A small multi-label audio tagger, trained from scratch: widths [128, 192, 288], batches of 256.
Rows from block 7, named by matrix and row number. Each number is 50 + 10 x the weight over its row's rms, rounded and kept within 0 to 99. All counts start at 0. After the name is the row's rms in percent of the matrix's.
# convs2: second depthwise width-25 conv (model.blocks.7.convs.2.weight, 288x1x25, trained with AdamW), a 25 kernel
convs2.70 094:51 56 59 57 50 38 51 63 60 63 62 69 47 63 62 53 68 54 60 40 65 41 47 48 54
convs2.71 095:49 47 47 44 37 39 49 35 44 30 45 55 39 38 44 42 52 43 39 33 53 60 47 40 30
convs2.72 070:49 58 44 69 65 43 57 57 41 44 46 58 49 69 71 59 42 41 65 56 50 52 54 57 61
convs2.73 093:53 47 44 47 40 37 36 44 53 35 45 33 58 34 41 50 53 33 44 47 49 46 47 46 25
convs2.74 095:48 61 62 49 40 61 66 46 67 47 64 54 66 41 62 53 57 43 48 43 66 69 47 48 54
convs2.75 083:65 48 62 46 55 55 68 56 40 40 50 48 60 68 42 69 61 42 48 69 54 54 48 48 56
convs2.76 112:49 38 39 41 47 49 51 33 42 42 33 52 37 45 40 34 57 45 36 57 40 54 41 38 35
convs2.77 105:61 47 45 68 67 51 56 62 63 57 52 52 61 63 43 68 61 57 49 50 59 61 43 62 60
convs2.78 113:45 40 38 35 58 39 56 36 58 43 35 41 54 35 42 59 40 44 39 36 57 52 45 40 38
convs2.79 094:50 44 53 55 41 47 45 40 32 49 30 44 32 37 35 55 51 38 49 39 55 32 44 43 51
convs2.80 089:57 40 44 48 55 35 44 59 33 45 39 49 32 48 52 42 64 56 43 42 40 44 53 42 27
convs2.81 090:57 62 58 56 44 72 42 57 58 45 53 56 63 46 65 49 47 68 41 68 55 56 52 56 66
convs2.82 106:52 50 50 64 52 46 63 47 48 70 61 53 69 70 49 63 49 56 42 64 55 44 49 65 58
convs2.83 120:54 67 58 46 62 58 52 45 63 60 64 46 62 64 60 63 45 54 54 48 52 58 60 66 67
convs2.84 105:64 59 47 49 40 65 61 49 53 61 46 63 61 60 69 57 59 41 65 59 41 63 53 55 56
convs2.85 103:63 53 64 45 67 50 61 39 62 60 60 66 57 51 63 59 52 45 46 54 62 45 59 64 62
convs2.86 094:45 59 60 38 47 45 39 44 33 55 37 31 32 42 52 43 35 42 47 50 54 41 51 59 37
convs2.87 097:36 41 46 55 50 37 35 48 30 51 58 34 56 46 47 42 57 35 49 39 43 36 58 55 35
convs2.88 097:58 52 50 67 48 50 43 46 55 66 69 54 60 63 61 40 41 59 51 62 51 64 37 54 66
convs2.89 097:65 62 52 48 59 56 56 56 48 42 64 65 47 66 43 57 44 67 69 51 49 55 62 52 64
convs2.90 125:69 58 60 58 52 54 44 55 44 60 49 60 66 64 45 48 48 65 53 52 43 66 44 66 66
convs2.91 117:36 37 52 55 38 44 40 41 39 40 43 52 55 38 35 36 53 37 57 44 34 53 41 47 33
convs2.92 092:57 47 53 58 51 60 66 67 55 46 66 57 60 66 40 56 42 58 45 49 67 60 57 68 44
convs2.93 093:49 62 38 63 68 40 50 56 63 51 54 43 70 55 63 46 55 52 69 63 54 58 56 52 44
convs2.94 088:54 51 47 41 48 60 40 37 38 52 35 42 38 57 55 28 49 56 29 50 53 44 51 32 48
convs2.95 102:41 31 54 41 49 32 53 37 34 38 42 40 46 53 48 57 54 52 36 44 41 41 37 51 34
convs2.96 082:37 46 51 42 49 41 44 42 50 41 34 38 40 60 51 53 55 35 50 35 33 33 58 37 42
convs2.97 081:45 48 53 53 62 43 64 41 60 40 60 60 68 67 63 48 53 45 40 42 64 48 49 60 66
convs2.98 112:39 39 51 40 54 46 49 50 33 41 33 49 31 44 38 35 54 40 58 44 42 44 55 41 34
convs2.99 082:51 54 48 42 37 35 46 59 46 57 47 39 35 56 29 58 43 56 58 47 61 59 40 28 44
convs2.100 085:63 53 59 61 53 55 64 46 64 45 64 54 43 66 58 47 65 39 66 67 60 56 54 52 58
convs2.101 107:35 37 38 55 42 44 38 55 47 56 33 57 32 53 59 46 44 37 36 48 49 35 39 58 55
convs2.102 092:54 36 51 65 61 43 54 68 43 42 64 49 57 62 68 43 63 49 41 58 50 46 58 64 56
convs2.103 120:52 49 36 56 49 48 40 50 53 34 40 31 29 34 46 33 55 47 44 47 55 42 41 35 53
convs2.104 103:39 36 41 41 59 41 58 39 61 38 39 45 34 32 41 57 37 47 47 48 50 42 38 45 39
convs2.105 107:39 50 46 49 40 44 42 47 34 40 51 35 31 41 36 44 56 30 52 42 36 53 46 44 40
convs2.106 092:34 52 33 44 46 58 40 53 35 38 47 48 34 53 47 39 49 36 57 44 60 35 39 47 36
convs2.107 095:33 40 43 58 36 64 62 38 59 46 53 38 34 58 51 44 39 43 47 57 44 55 30 55 50
convs2.108 099:35 49 49 61 37 45 35 59 47 44 44 33 43 34 43 39 56 56 42 55 51 38 37 50 32
convs2.109 110:56 62 40 65 38 61 65 40 57 61 62 53 68 47 49 49 54 69 44 65 56 49 49 52 58
convs2.110 104:42 49 55 55 37 62 47 38 37 38 50 31 59 54 33 38 43 46 55 34 36 55 57 40 50
convs2.111 087:65 55 42 58 58 51 44 54 67 61 62 66 60 42 66 55 50 56 58 56 31 44 63 56 54
convs2.112 108:52 64 64 46 43 64 40 65 41 63 61 58 61 58 45 54 55 57 62 44 47 44 61 65 62
convs2.113 079:46 36 53 38 55 42 54 39 48 46 49 39 53 42 61 29 61 31 40 41 43 63 34 49 49
convs2.114 079:32 40 52 30 50 34 59 49 46 55 47 49 48 63 39 62 43 38 36 58 34 45 52 40 51
convs2.115 120:58 65 44 61 60 57 66 43 56 57 63 55 44 63 45 64 45 63 50 50 66 45 66 53 62
convs2.116 084:64 62 44 55 52 51 53 50 55 64 64 67 57 65 59 54 36 65 58 40 59 55 63 51 62
convs2.117 091:52 51 42 48 68 59 65 63 38 52 41 40 49 40 53 64 54 58 62 61 56 43 50 72 43
convs2.118 077:40 58 44 40 45 54 38 36 42 40 34 58 30 42 55 37 37 34 43 49 48 50 52 43 36
convs2.119 110:42 37 33 57 55 36 36 43 45 46 38 37 52 41 39 36 56 50 35 42 48 46 45 37 37
convs2.120 089:47 40 28 55 46 34 44 48 34 43 46 55 47 57 55 52 53 40 39 50 51 44 50 35 24
convs2.121 097:34 45 48 36 48 60 48 34 37 42 58 32 43 43 50 39 56 33 45 38 36 53 45 54 43
convs2.122 093:66 43 59 41 61 61 59 50 71 53 50 53 63 52 59 59 73 47 54 65 59 49 49 50 50
convs2.123 085:45 38 49 42 44 41 46 56 26 46 49 37 43 30 34 46 47 37 38 38 57 46 42 47 45
convs2.124 104:41 47 45 47 33 56 59 42 49 32 42 34 29 48 44 53 48 55 44 46 36 37 61 51 34
convs2.125 098:62 58 59 61 41 50 45 62 41 63 51 65 43 68 65 44 58 65 63 54 65 46 52 50 54
convs2.126 110:67 50 55 55 54 50 60 48 55 68 68 50 60 64 61 49 63 47 68 47 48 59 60 57 64
convs2.127 106:55 66 55 61 63 54 44 59 61 53 68 66 52 55 55 70 52 62 48 59 54 59 58 56 64
convs2.128 093:49 45 33 61 46 45 32 60 40 57 36 31 41 57 44 38 35 46 56 48 54 45 36 52 47
convs2.129 085:41 50 60 48 64 46 66 64 39 44 37 46 49 67 50 63 64 59 34 56 43 47 57 43 62
convs2.130 091:54 52 47 67 54 59 48 50 66 44 55 63 67 43 46 64 61 41 66 48 65 47 65 59 47
convs2.131 115:41 40 39 42 59 44 57 52 36 39 37 45 56 51 41 42 36 58 58 42 37 38 57 31 38
convs2.132 101:57 49 49 50 44 44 60 63 69 53 70 43 69 68 57 60 54 48 42 47 45 66 52 46 53
convs2.133 097:45 38 38 49 35 33 60 45 38 38 36 55 48 52 40 45 45 33 56 49 43 51 34 51 34
convs2.134 104:36 50 59 47 38 58 48 37 41 31 42 51 54 40 29 50 52 34 33 53 53 38 44 48 56
convs2.135 092:40 46 64 48 67 41 65 61 47 59 69 45 65 57 46 57 45 71 45 43 55 55 55 46 56
convs2.136 088:39 38 40 48 46 41 60 40 53 53 58 58 41 40 30 38 43 49 56 54 57 34 45 33 35
convs2.137 111:57 49 55 50 51 65 66 57 66 53 65 60 50 66 50 68 59 50 47 59 57 53 57 67 64
convs2.138 074:34 31 43 59 55 38 38 48 44 41 42 62 34 54 44 55 37 51 41 50 33 40 56 45 42
convs2.139 109:39 48 33 31 49 54 45 49 41 32 40 52 48 46 52 50 39 34 49 46 39 42 43 35 33
convs2.140 105:57 68 51 50 57 59 62 47 68 58 54 62 52 54 62 68 64 56 41 54 66 54 63 57 49
convs2.141 106:61 42 36 57 44 36 39 53 42 51 33 45 52 36 51 32 59 37 38 41 58 54 41 43 40
convs2.142 118:65 51 58 45 60 48 61 63 58 63 51 67 65 61 57 46 52 65 41 60 49 64 65 52 54
convs2.143 091:61 68 40 62 48 37 45 52 36 41 37 52 37 51 42 47 41 49 60 34 31 58 53 52 59
convs2.144 111:55 67 49 61 59 60 48 59 62 50 52 62 71 45 56 65 60 53 69 50 50 47 49 65 59
convs2.145 086:54 60 55 49 62 40 50 42 50 58 61 50 61 73 48 53 70 54 60 61 57 34 52 66 55
convs2.146 101:49 60 45 50 39 41 42 46 36 57 30 41 51 41 29 41 49 56 35 48 62 44 42 42 34
convs2.147 125:31 51 49 47 51 33 53 45 37 32 53 34 40 48 56 36 38 36 36 43 46 55 47 53 40
convs2.148 084:43 32 37 39 64 43 46 51 55 48 46 57 41 62 34 50 55 45 55 35 47 36 60 40 32
convs2.149 093:56 40 62 58 66 58 45 40 54 62 65 44 58 64 47 66 44 63 64 49 49 61 40 61 53
convs2.150 092:63 60 44 51 47 57 55 45 64 65 66 67 57 40 44 49 44 60 61 56 54 67 50 43 68
convs2.151 099:53 61 59 49 41 63 46 54 48 58 67 60 64 65 65 43 41 68 57 48 62 53 63 45 44
convs2.152 094:57 37 53 51 41 40 46 41 42 50 38 51 43 33 39 37 34 33 52 46 55 53 52 27 55
convs2.153 076:55 43 45 47 39 31 31 43 55 44 51 37 52 47 48 49 29 41 36 63 34 46 48 40 48
convs2.154 104:47 41 38 48 43 42 45 46 34 34 53 34 55 32 45 51 39 43 39 38 48 30 43 53 44
convs2.155 087:61 35 41 54 33 50 58 52 56 54 63 40 59 53 46 33 51 37 47 47 52 69 55 34 37
convs2.156 097:45 58 38 41 48 39 43 62 35 56 47 41 32 33 35 57 55 50 50 47 39 53 45 28 46
convs2.157 089:60 54 52 52 46 64 60 37 62 56 65 41 53 39 67 62 53 52 65 43 44 51 62 43 68
convs2.158 104:64 48 55 58 60 47 60 46 64 47 61 63 64 67 51 64 43 56 58 59 37 58 62 66 49
convs2.159 090:32 49 52 46 35 35 59 34 42 55 53 38 43 39 48 43 39 52 55 51 46 35 44 52 29
convs2.160 105:63 61 39 55 42 43 54 29 38 56 42 29 44 50 36 43 39 49 46 38 46 63 53 54 54
convs2.161 104:33 46 45 55 34 57 53 39 46 53 56 60 37 47 59 35 33 57 56 35 58 38 36 55 44
convs2.162 103:37 48 44 39 54 56 51 53 43 38 33 41 25 47 39 44 52 56 31 50 54 47 32 52 48
convs2.163 092:50 54 57 38 43 60 32 43 60 30 47 36 39 40 37 36 44 44 44 57 46 35 51 55 55
convs2.164 104:60 42 40 66 41 63 60 59 56 56 55 65 58 47 61 50 65 52 44 54 70 45 51 68 51
convs2.165 087:44 34 37 59 41 53 59 32 60 40 37 55 44 56 39 46 43 42 42 37 52 64 36 40 47
convs2.166 095:47 57 49 63 45 68 63 42 64 61 50 57 48 67 61 39 47 61 62 39 60 50 54 63 57
convs2.167 091:49 50 61 62 43 66 69 48 56 55 51 55 68 58 60 55 48 39 69 53 48 53 59 50 68
convs2.168 082:65 58 57 65 53 48 53 40 63 63 47 54 69 65 59 64 64 44 56 56 54 45 51 63 58
convs2.169 107:42 46 42 35 38 48 38 35 48 35 48 56 46 40 47 42 52 44 34 38 34 34 41 42 56
convs2.170 108:38 38 39 48 47 47 41 44 45 32 46 53 31 32 44 39 42 37 42 51 49 44 51 43 31
convs2.171 099:57 43 46 43 54 46 31 39 50 37 58 41 30 55 35 42 34 56 58 46 42 53 38 49 36
convs2.172 096:40 54 33 49 52 36 46 52 37 53 49 33 36 56 43 31 37 47 43 48 58 44 51 35 36
convs2.173 088:64 46 54 53 53 48 67 63 46 68 65 54 70 53 42 64 53 57 59 49 56 42 65 44 60
convs2.174 092:51 47 40 44 46 47 31 36 51 49 45 48 44 36 31 42 32 60 35 53 38 38 57 40 50
convs2.175 106:61 55 44 54 51 39 62 62 57 64 47 45 70 64 61 42 40 64 58 57 54 44 59 39 63
convs2.176 090:47 53 54 43 35 61 37 38 39 45 34 37 44 30 55 53 38 40 39 58 46 57 40 40 47
convs2.177 104:66 51 44 68 42 54 62 49 51 55 50 66 64 62 48 63 62 64 39 54 49 63 60 41 57
convs2.178 097:39 37 38 46 42 42 50 41 58 31 35 54 48 55 49 34 46 53 34 42 40 56 49 45 30
convs2.179 110:58 62 42 56 41 61 50 67 56 47 69 54 49 72 56 51 60 62 64 49 42 59 64 51 46
convs2.180 113:45 57 47 55 50 46 32 38 56 49 29 42 39 42 29 57 58 34 43 54 46 40 39 57 50
convs2.181 092:43 54 43 36 42 47 36 50 27 51 51 31 42 58 39 36 41 51 39 58 39 45 39 48 42
convs2.182 094:36 40 39 40 36 59 53 52 49 33 44 38 43 47 47 61 35 33 51 47 47 44 57 35 37
convs2.183 109:64 67 61 52 46 65 42 59 58 65 49 45 57 52 51 59 46 68 63 59 45 47 69 60 50
convs2.184 108:63 65 55 56 60 60 58 58 60 51 70 44 48 49 59 66 48 59 60 67 58 49 65 53 61
convs2.185 109:69 58 65 65 51 46 60 56 66 52 49 64 48 56 61 55 59 51 61 48 48 60 61 63 64