From a checkpoint of a small multi-label audio tagger: trained on synthesized solo parts of chorales (CocoChorales).
Rows from block 6 of a small multi-label audio tagger, named by matrix and row number. Rows with one number belong to one channel. Each number is 128 + 24 x the weight over its row's rms, rounded and kept within 0 to 255. All counts start at 0. Numbers have three digits each.
After each channel's rows are labels from the 100 clips, of 14848, where the channel reaches its highest value: "strongest on" is what is common among them. Only what is clearly more common there than usual is listed. The data: synthesized solo parts of chorales (CocoChorales). In brackets: how many of the 100.
# convs1: first pointwise conv (model.blocks.6.convs.1.weight, 192x192x1), inputs 96-191
# convs3: second pointwise conv (model.blocks.6.convs.3.weight, 192x192x1, transposed), outputs 96-191

convs1.17:148130139147089151079133112119121176143106122108137103102135106080108170145153121152131112145172128162173110130156064115145145146111148166162104095126131102093100100127113145145090130110121136121125099117140127154121094146151154137112123124165128134113145129145130135120140140089152199156
convs3.17:140118104142122116141100090128132127164132110123121122152151151130167172113096086135120146149102138157095147118116059121153111161126131125129121108149159154144165156144107138125124131129149156131125101067144123101125129195127127121163142100110099120120125159148140125151114143096114180128
strongest on: note D3 (92); note A3 (58); note G3 (42); instrument: cello (34)

convs1.179:096131120114129088130117114086132126150106126201160115092091109165105156108126155102128131125076110107111145146135111141116085147134165104137089102111139121162137165151123136130119123129155138108109103113160115144118135113153086173121061178130088180133143120136112126138131089126108155133
convs3.179:166097101112126127124121145120136108128163148154126171128111166136152126145116138162133158103137122105155142113134122147109116109098177112153109125089096148099109111137121119143096147115143106102087103135121101128114151095119108128106101122176140141147106119128104104103134092122170131159
strongest on: note F#3 (100); note G#3 (54); bassoon (47); note A#3 (42)

convs1.14:090101154136164099091140175173138124097106128178100127110145134159098146104155116132117112161109104118117097135150147147134152112188177121123116168163156168135086112145149128141116125123164134120117132102158122104118158127139093097133109105156104116160133110109113142167140123125100162108
convs3.14:098120124179146154077130121160135140157097144145130107114163134117130088109154139140116133115116184131124113153153150133068133084139110142085130120153122109163177144134175124144133116158112128176094142143127104106105091145120138121149180069080124180120119191128122138150074138112142129151
strongest on: note F#3 (99); bassoon (67); note A#3 (49); note G#3 (48)

convs1.114:165147108164140132118149096135123115128132142151160078119132107160102119157123117146114133193159194108130113176104109141122149092105145160156090117163169110119124113106170128130134137161129099151110161169146119138141122132080141152129167117119126138162145134165123134109133132158137113112
convs3.114:104160103132146082099126147141134112123096105125135145126139129116123144109092052146135137126165117156114110148112123127130151135189169155125111117140149172134093130147143136116149142141094114103141123134145104124106151106118169113107168168111139073157114122135112152123102121131160170125
strongest on: note A#5 (88); violin (48); note G5 (43); note G#5 (41)

convs1.0:108089150123158117055096137147140095111116133144121152126122133082135156140145098149120131095125128100160104107098108139144138126110125111126113142128123098175163103104151132141137107167114130136134122125117176138088138111184126129184129111148110129157129148140128161090123156107122147128
convs3.0:136112139118145134108109103144084101133167129161137136151146130128123110112111163146118129159046109158145103147111122153150152125147129118138121110159139104098135102133077091161113133116130088149123100111151155127148148066106147088149142118150131124106144142141137135165087118140094135144
strongest on: note C#3 (68); bassoon (33); note F#5 (32)

convs1.128:146106154161106117143135124113105134147141124085140082115130143106145131154141105109129094134161126127130133127166145120110153144070072150109173116116117113061131116103127128108149104126155144162108132154124154125148095130095151107137209163096166160121113146150110144082143116133133157144
convs3.128:118134142071137107168121130121119129107135125103105149100082154139145157129152138148138141124144115149118136107138137115208082140099165131158125146124135124116131108122079143108091146162159100101150093111137131109142195108134168122113102143148131099160135128142104130081164098154165134138
strongest on: note F#3 (100); note G#3 (53); bassoon (48)

convs1.24:195088116104090097123123083062126163162122125104115118102120129120117118121141101105138122127112150146129116126156104119146149140153218117104146096109138128106136143130147112118155124161110102139112110138163117113139119141080144157135087167120088145122104132176095115125133123125175176138
convs3.24:210157171133151098170114130140118186135127126098151106129116106137112109119149154133146145163154133110133149109181112122146179163142070088113112117082141116134151156103110150147112139103133108118139168135135131104117144168166116124130160149139125114148137149110162145125101162156146124133
strongest on: note A3 (86); cello (34); note G3 (31); tuba (25)

convs1.157:120101130163122155124127150159127135130105141153136132108094141131131097114117128117063121139132177148135140151119082147120140114106122129078111113172104125103154135129132112153174100173160091171134161107153085076143080149176116122142123124137151152142117151160096141129144122125140144100
convs3.157:131121108102154108095137083140099115177135125146142083132129122147126095134123114100095114150117084109121123158133111143150179145130123115130155112107112069110195167147124122134150107104184096126128119102111089179113149088121148136128128126087139103170067119150153133149110134142122119150
strongest on: note D3 (94); note A3 (53); note G3 (47); tuba (44)

convs1.20:043149123140132166148137095160107106163152151143123141113126128177134143139156117119153091151123129146134112100075092119116145104129085165120140119166115122127141132122147134110163134117129145181130135112095079132138142087198135124155112089146101143126157135133096122141127157132107107109
convs3.20:230131099126137136123133101109115149145118102133120131113145144155100143127131156145135140134153126136130132123162105113130133155129109153092183111077128123154102134073143135116101113095114127138128115139115163134145103126146141132124118159127141090121119139119148121110128181153150094125
strongest on: note A3 (100); tuba (51); note B3 (41); note D4 (39)

convs1.45:114171124156127118124102126109107152082064104175122129123148126128123138128146123119126106155130104089124123134148084138149116115167142148145107162139129156178140092104160146136091088136128138110156126120113096097141127083116125118161119096088126127129113131118112129157121123105085102156
convs3.45:156129139130110094137122123121110120108118136121151130139125108145156107120123106134092124146176162145141124133097070159121170138210108147134134102126122132137129137133127151137102130104104161136134150163158089153114137132152120119160142092171095150126112146127156121192154109168116115136
strongest on: note F#3 (52); note C#5 (48); note G#3 (33); note B3 (25)

convs1.99:100175149137156101130128115149113097127128101155147121114134145115113165140127122125123115138160110115115104155127159093152130159160155137133131191071144132160134138164132132131138158139131134085129115094126148139118140135094134150109128152131111100151160103122174182092133121105166116141
convs3.99:095101106110152096119118144139133113147138148100121156169168151134163154145116135143144153097137138151116135151123139136135137098152115110139126114136116146168146131151148118140103164155119164135135132164154123073151117093138156098108135162117120152149125110198111112103141115139131129100
strongest on: note C#3 (96); note G#3 (62); note F#3 (41); instrument: bassoon (33)

convs1.41:120141118137161147248119114112127140108086145109065126159138168140099122141087121127164131123129132149123122136113141097106139133148105159111158132127135150126110183142122113109156113142085106137125135127126146117147114152111099117097128119133159124141087115112143177117142116136131131101
convs3.41:124103084084141089067126130168149135129053121102082137111130126131108129164104108137139087114099125170086131159143089121147098130141098089136158079137087182119123147156098135155163108093137144137163126087152179124141157100144148126121166168101165141138083102137104111149153148138125105145
strongest on: note D4 (31); note F#4 (30)

convs1.142:138131173129130107148097156174159127128128126124098120115082092120143161132136100170148151144147128162091079083106120091123129153121095133097111138112076120148168149117160134127124160102127164166126117124160119132115154139117147123143106145110131114188101162105124148172161135132111124160
convs3.142:127124129156120126162151096123150151114119144149161113088159135111120153119146134123108104133081115168129157184115105171156114097120174154082106128111164128093143115143118095079137122099124106157147153127118131109154155123120143131100110128135124097150128132157123152093126130123154139140
strongest on: note D5 (99); note C5 (46); trumpet (33); note E5 (30)

convs1.101:168097125122155130185095185133078144129165105150118109122145149125136121130178116124114160123140117150112162112086170148145135130114125109108162155157173143131082147147137107119123171143121121129108142081154134098107110136144111140121174126133134111093128148160111098107142107140158135153
convs3.101:152078150146130107162113139167143146143155121131141135114108162136129157119097088137135118129124151113120156122120157132146101118079132134136082150132121132163092145128087125155134119158139133162080124151076180149133178126132116111118116142136182136145117136086133109096165121132068129158
strongest on: note E5 (90); violin (66); note F#5 (42); note D5 (29)

convs1.79:158140122104146187113150106130119123103119090132146099088135126138131103155134138099116148141133088111162119155137146148139146100124133139165074129160135201091176098127110130156140116141125152096095122094113133115144105107100117097133113121107098177145101164125135115147091120130118115128
convs3.79:110127130114122111161147123151088158100105108139132141165104147145150123137102143152107131166169161113136163127124144132154124121173130120118087132117112076085122135156140141148120133151130136109094150143101124138128108174095096090127159168110081121120108179126147114086113117172172102123
strongest on: note C#3 (87); note G#3 (55); bassoon (40); note F#3 (33)

convs1.89:109100138129129110075185143124148081119101125150124119133147139133141121118137123124163127142154108151120135117107148128110152132153171135106126164120124121142166114097142111140134133098141123153090135166170119164137117136135084180102121116148132110134168157170181133115154142150126117079
convs3.89:154138083127067120097098137134157125142139137140125076181144115118148109121118108137125142135111086109123158087138125128148131123122159116146125169131155173121091112114096131155123161097131144149121106128134104161148135148128141138139141156107161093102155120178133174159142139120136089129
strongest on: note C#3 (61); note A#5 (38); note G#3 (35); note F#3 (26)

convs1.81:126170079145140152135127167122146143100174119137100096085122123168130136141171088159129110139105117108097125164166164111134123118135102135164117142126123147124109121127154127179106129114121135145123120165141146090106135199114093139144106156124125118105158127157144112136123139146174088140
convs3.81:119172145114154147153143125164107135155150141088124119139110138100163169151115130162116148122096143139141139130161160115114090120146156142070110157096149109119112146160143135132093130114139178124104143130125138058147134140151101124133186167101102174155133150110114137134113119145122135142
strongest on: note A#5 (74); note A5 (43); trumpet (40); note G5 (35)

convs1.163:138113128122144164113116140128129104110156129125142132136097095133127143140128126136095108127161144103100115141113141101169130116105113153108132119099137083031137110126110135143118130139127082114170127160158135171137113140093136111179100126104122177164097124099082127155107133138098163137
convs3.163:144117151155123134097126148162120098105110121161133115142121101136127105111138125137135141138139074159122158141104155128121143145125117130175120134102104132080144152138156100128086135119125113141132134108130128044164113127140063164169155130098124100101114108170186109167146117120117092112
strongest on: note E5 (92); violin (46); note D5 (38); note F#5 (37)

convs1.110:132118163130108148143128145151136128134164128120145135126095153117124119156145131119094094120119136111107129112134180134130152094133178132125132164116134142119129113126154106120095116147123158125125126107149136111140126150109078135149087123123117137143138088163122123129171140120152171128
convs3.110:124142110143116156126108133081123136147139161130117059120154151114168132141141137116103150145149141129112138128143119116089078150113106124129121105124138137137097145118121137098135134130150144149141131139134156104150166125158125155106128136112099142115135183118090103153099166134144086123
strongest on: note D4 (100); note C4 (29); note C#4 (29); note E4 (28)

convs1.67:155105125131132096130155151110111122117100147109141110113117119125145112072094113145078117121131168112129138102114131105136144140115172092117158158113098140090156117130127138154122125131133138134142090147170158136135137127090127143099127166167141115146133152179124151104132091095173112169
convs3.67:149114110072101121112086077113134120159120105105091142108134125113174114144123145148127159135138150134143129108123123140109144138130104152129171109087073118114105119113145111135116147116120138125095127137091171094109078125114106076109119184111094144152109128134132119098127163169133112160
strongest on: note A3 (100); note G3 (43); tuba (31); bassoon (30)

convs1.49:180102126125138157126140129162123104168133113116160108153119180135125134122123094149116137138119156118120115186151123108135167139139141153177156162124182141123120091106124143144116128115152129100116117132105096113134076131136145143114132126136163154112089109157121106132118128179139163120
convs3.49:118138156154159120131113135143106141134114120099085132116117096141149125127134137116219149110096149123120124101137116131083120150155142209149107144139115121097111151130138140166107105125107152087126114102071101122126120131162159123113097158108121140121102096083081120114096101165135141119
strongest on: note D5 (64); note G3 (36); flute (27); tuba (26)

convs1.189:089163125130127079126137132136115151093114089108120094121149157084112128177141114117107132144121089132157112110088101147114154126177080111119110119195129136201123125159164123130108147097148169169124161124126091075147160093080129112091143146166139104091142073121126104121151153122151142078
convs3.189:106097095131095134106120128126135127079109119133129114118120104121129166070143135116136099127113104122100141108139143153126140112048123129115126161079125146034138116112145116165132128112126090129157142137133123049085135149121116165144139082138156136081150082124137119108126133109097111124
strongest on: note E5 (60); note E4 (40); note D5 (25)

convs1.165:106173130108134137115147139125140137104081104152104116080093110165146145091108129137136135150098150158110123132097123162103114159114064139161145086152125138087140107128135123136131151124140112120111127151135132133146112147120146149120135123137141157132125168085096119118097142141138116141
convs3.165:137126119139127159168127130094136125131138156128118109097123153148125122126140143161111151148109142131161132137127105124138114117111081155172132076102132097147094126111138147118133118133138144148138137139145161129115138138107138142129122155142105133108109145103075051145117132132123089139
strongest on: note D4 (100); bassoon (34); note D#4 (33); note C4 (32)

convs1.145:135135121124169097088126131111168122116131108121154132143111126104130147131160122118159111133186141119131141118063159149123150163114107094077150124093069105201151105144138131154124105125105121094160114142157135116129118145103131155169126153123126127139106148120069137127125155116155148123
convs3.145:140144108082109159145102120143123141119140123106137119109121123144099060091126149113095120088101143132154126169162131148113100143082135117114135145155112143148093151108100094140121138111179087133146125137131166120164169077125119125132120154098184147148140128130114135151105127123158093100
strongest on: note C#3 (62); bassoon (43); note C3 (37); instrument: tuba (26)

convs1.94:140131107128124113160126085155114133147127109131112101148119136170150151135152123086138127141125098110139111113101153131091170117058097136109114142191093126132129132145126070113122155085088153152160122113096102106153090096130102143131131094122122092139164126123099117141133139156073115144
convs3.94:152148138129132134145094108124109128159092135114117159118127091133143123117117137174137151104086134151151145138122093127115146136153110162112157101101085164154134119089146149113101129129127124143131099116098118122116137177111104135132102212105168066150143124123143140094128151147141155108
strongest on: note A3 (94); note B3 (43); note G3 (37); tuba (34)

convs1.150:108105127118113130132114112135084159152092105090107104148137156154129131119121096100101131128138181103157114087176121140112146147126136124136135107123091129126110121124141122084143125123156087142095132166122157122111103104148128117156150113124093146151145153137121097158136123160100161081
convs3.150:095149181141103114155143093136074106125119174131164170115169135124143133124141151118136092076127105145147153148128126155121149119159132105130095072133127125128163141177162136143146117092175091077163125150125083095150137127114135146136167144149160162157107129134111121123116120118131185086
strongest on: note E5 (100); violin (89); note F#5 (41); note D5 (27)

convs1.87:112148149100139111147095105144108100130143137142148091078104111156105180160142086153152146135130061107095109123113155107132123115139111125126161151109129153182130109127107128126096111124130167101124130145110170116140160108109155143159110129050088076132114066120140109119133102120151109126
convs3.87:147103155134074114125117135159161110097127119096129158141159154112148150133128105182161161105157161161096119095141105100113121136129150094146108113126132153070122125070096100153120177148126156147125100130166175089147106132162177147111133126147103170110182129124137142135128156118173140101
strongest on: note D3 (100); bassoon (34); note A3 (33); instrument: tuba (31)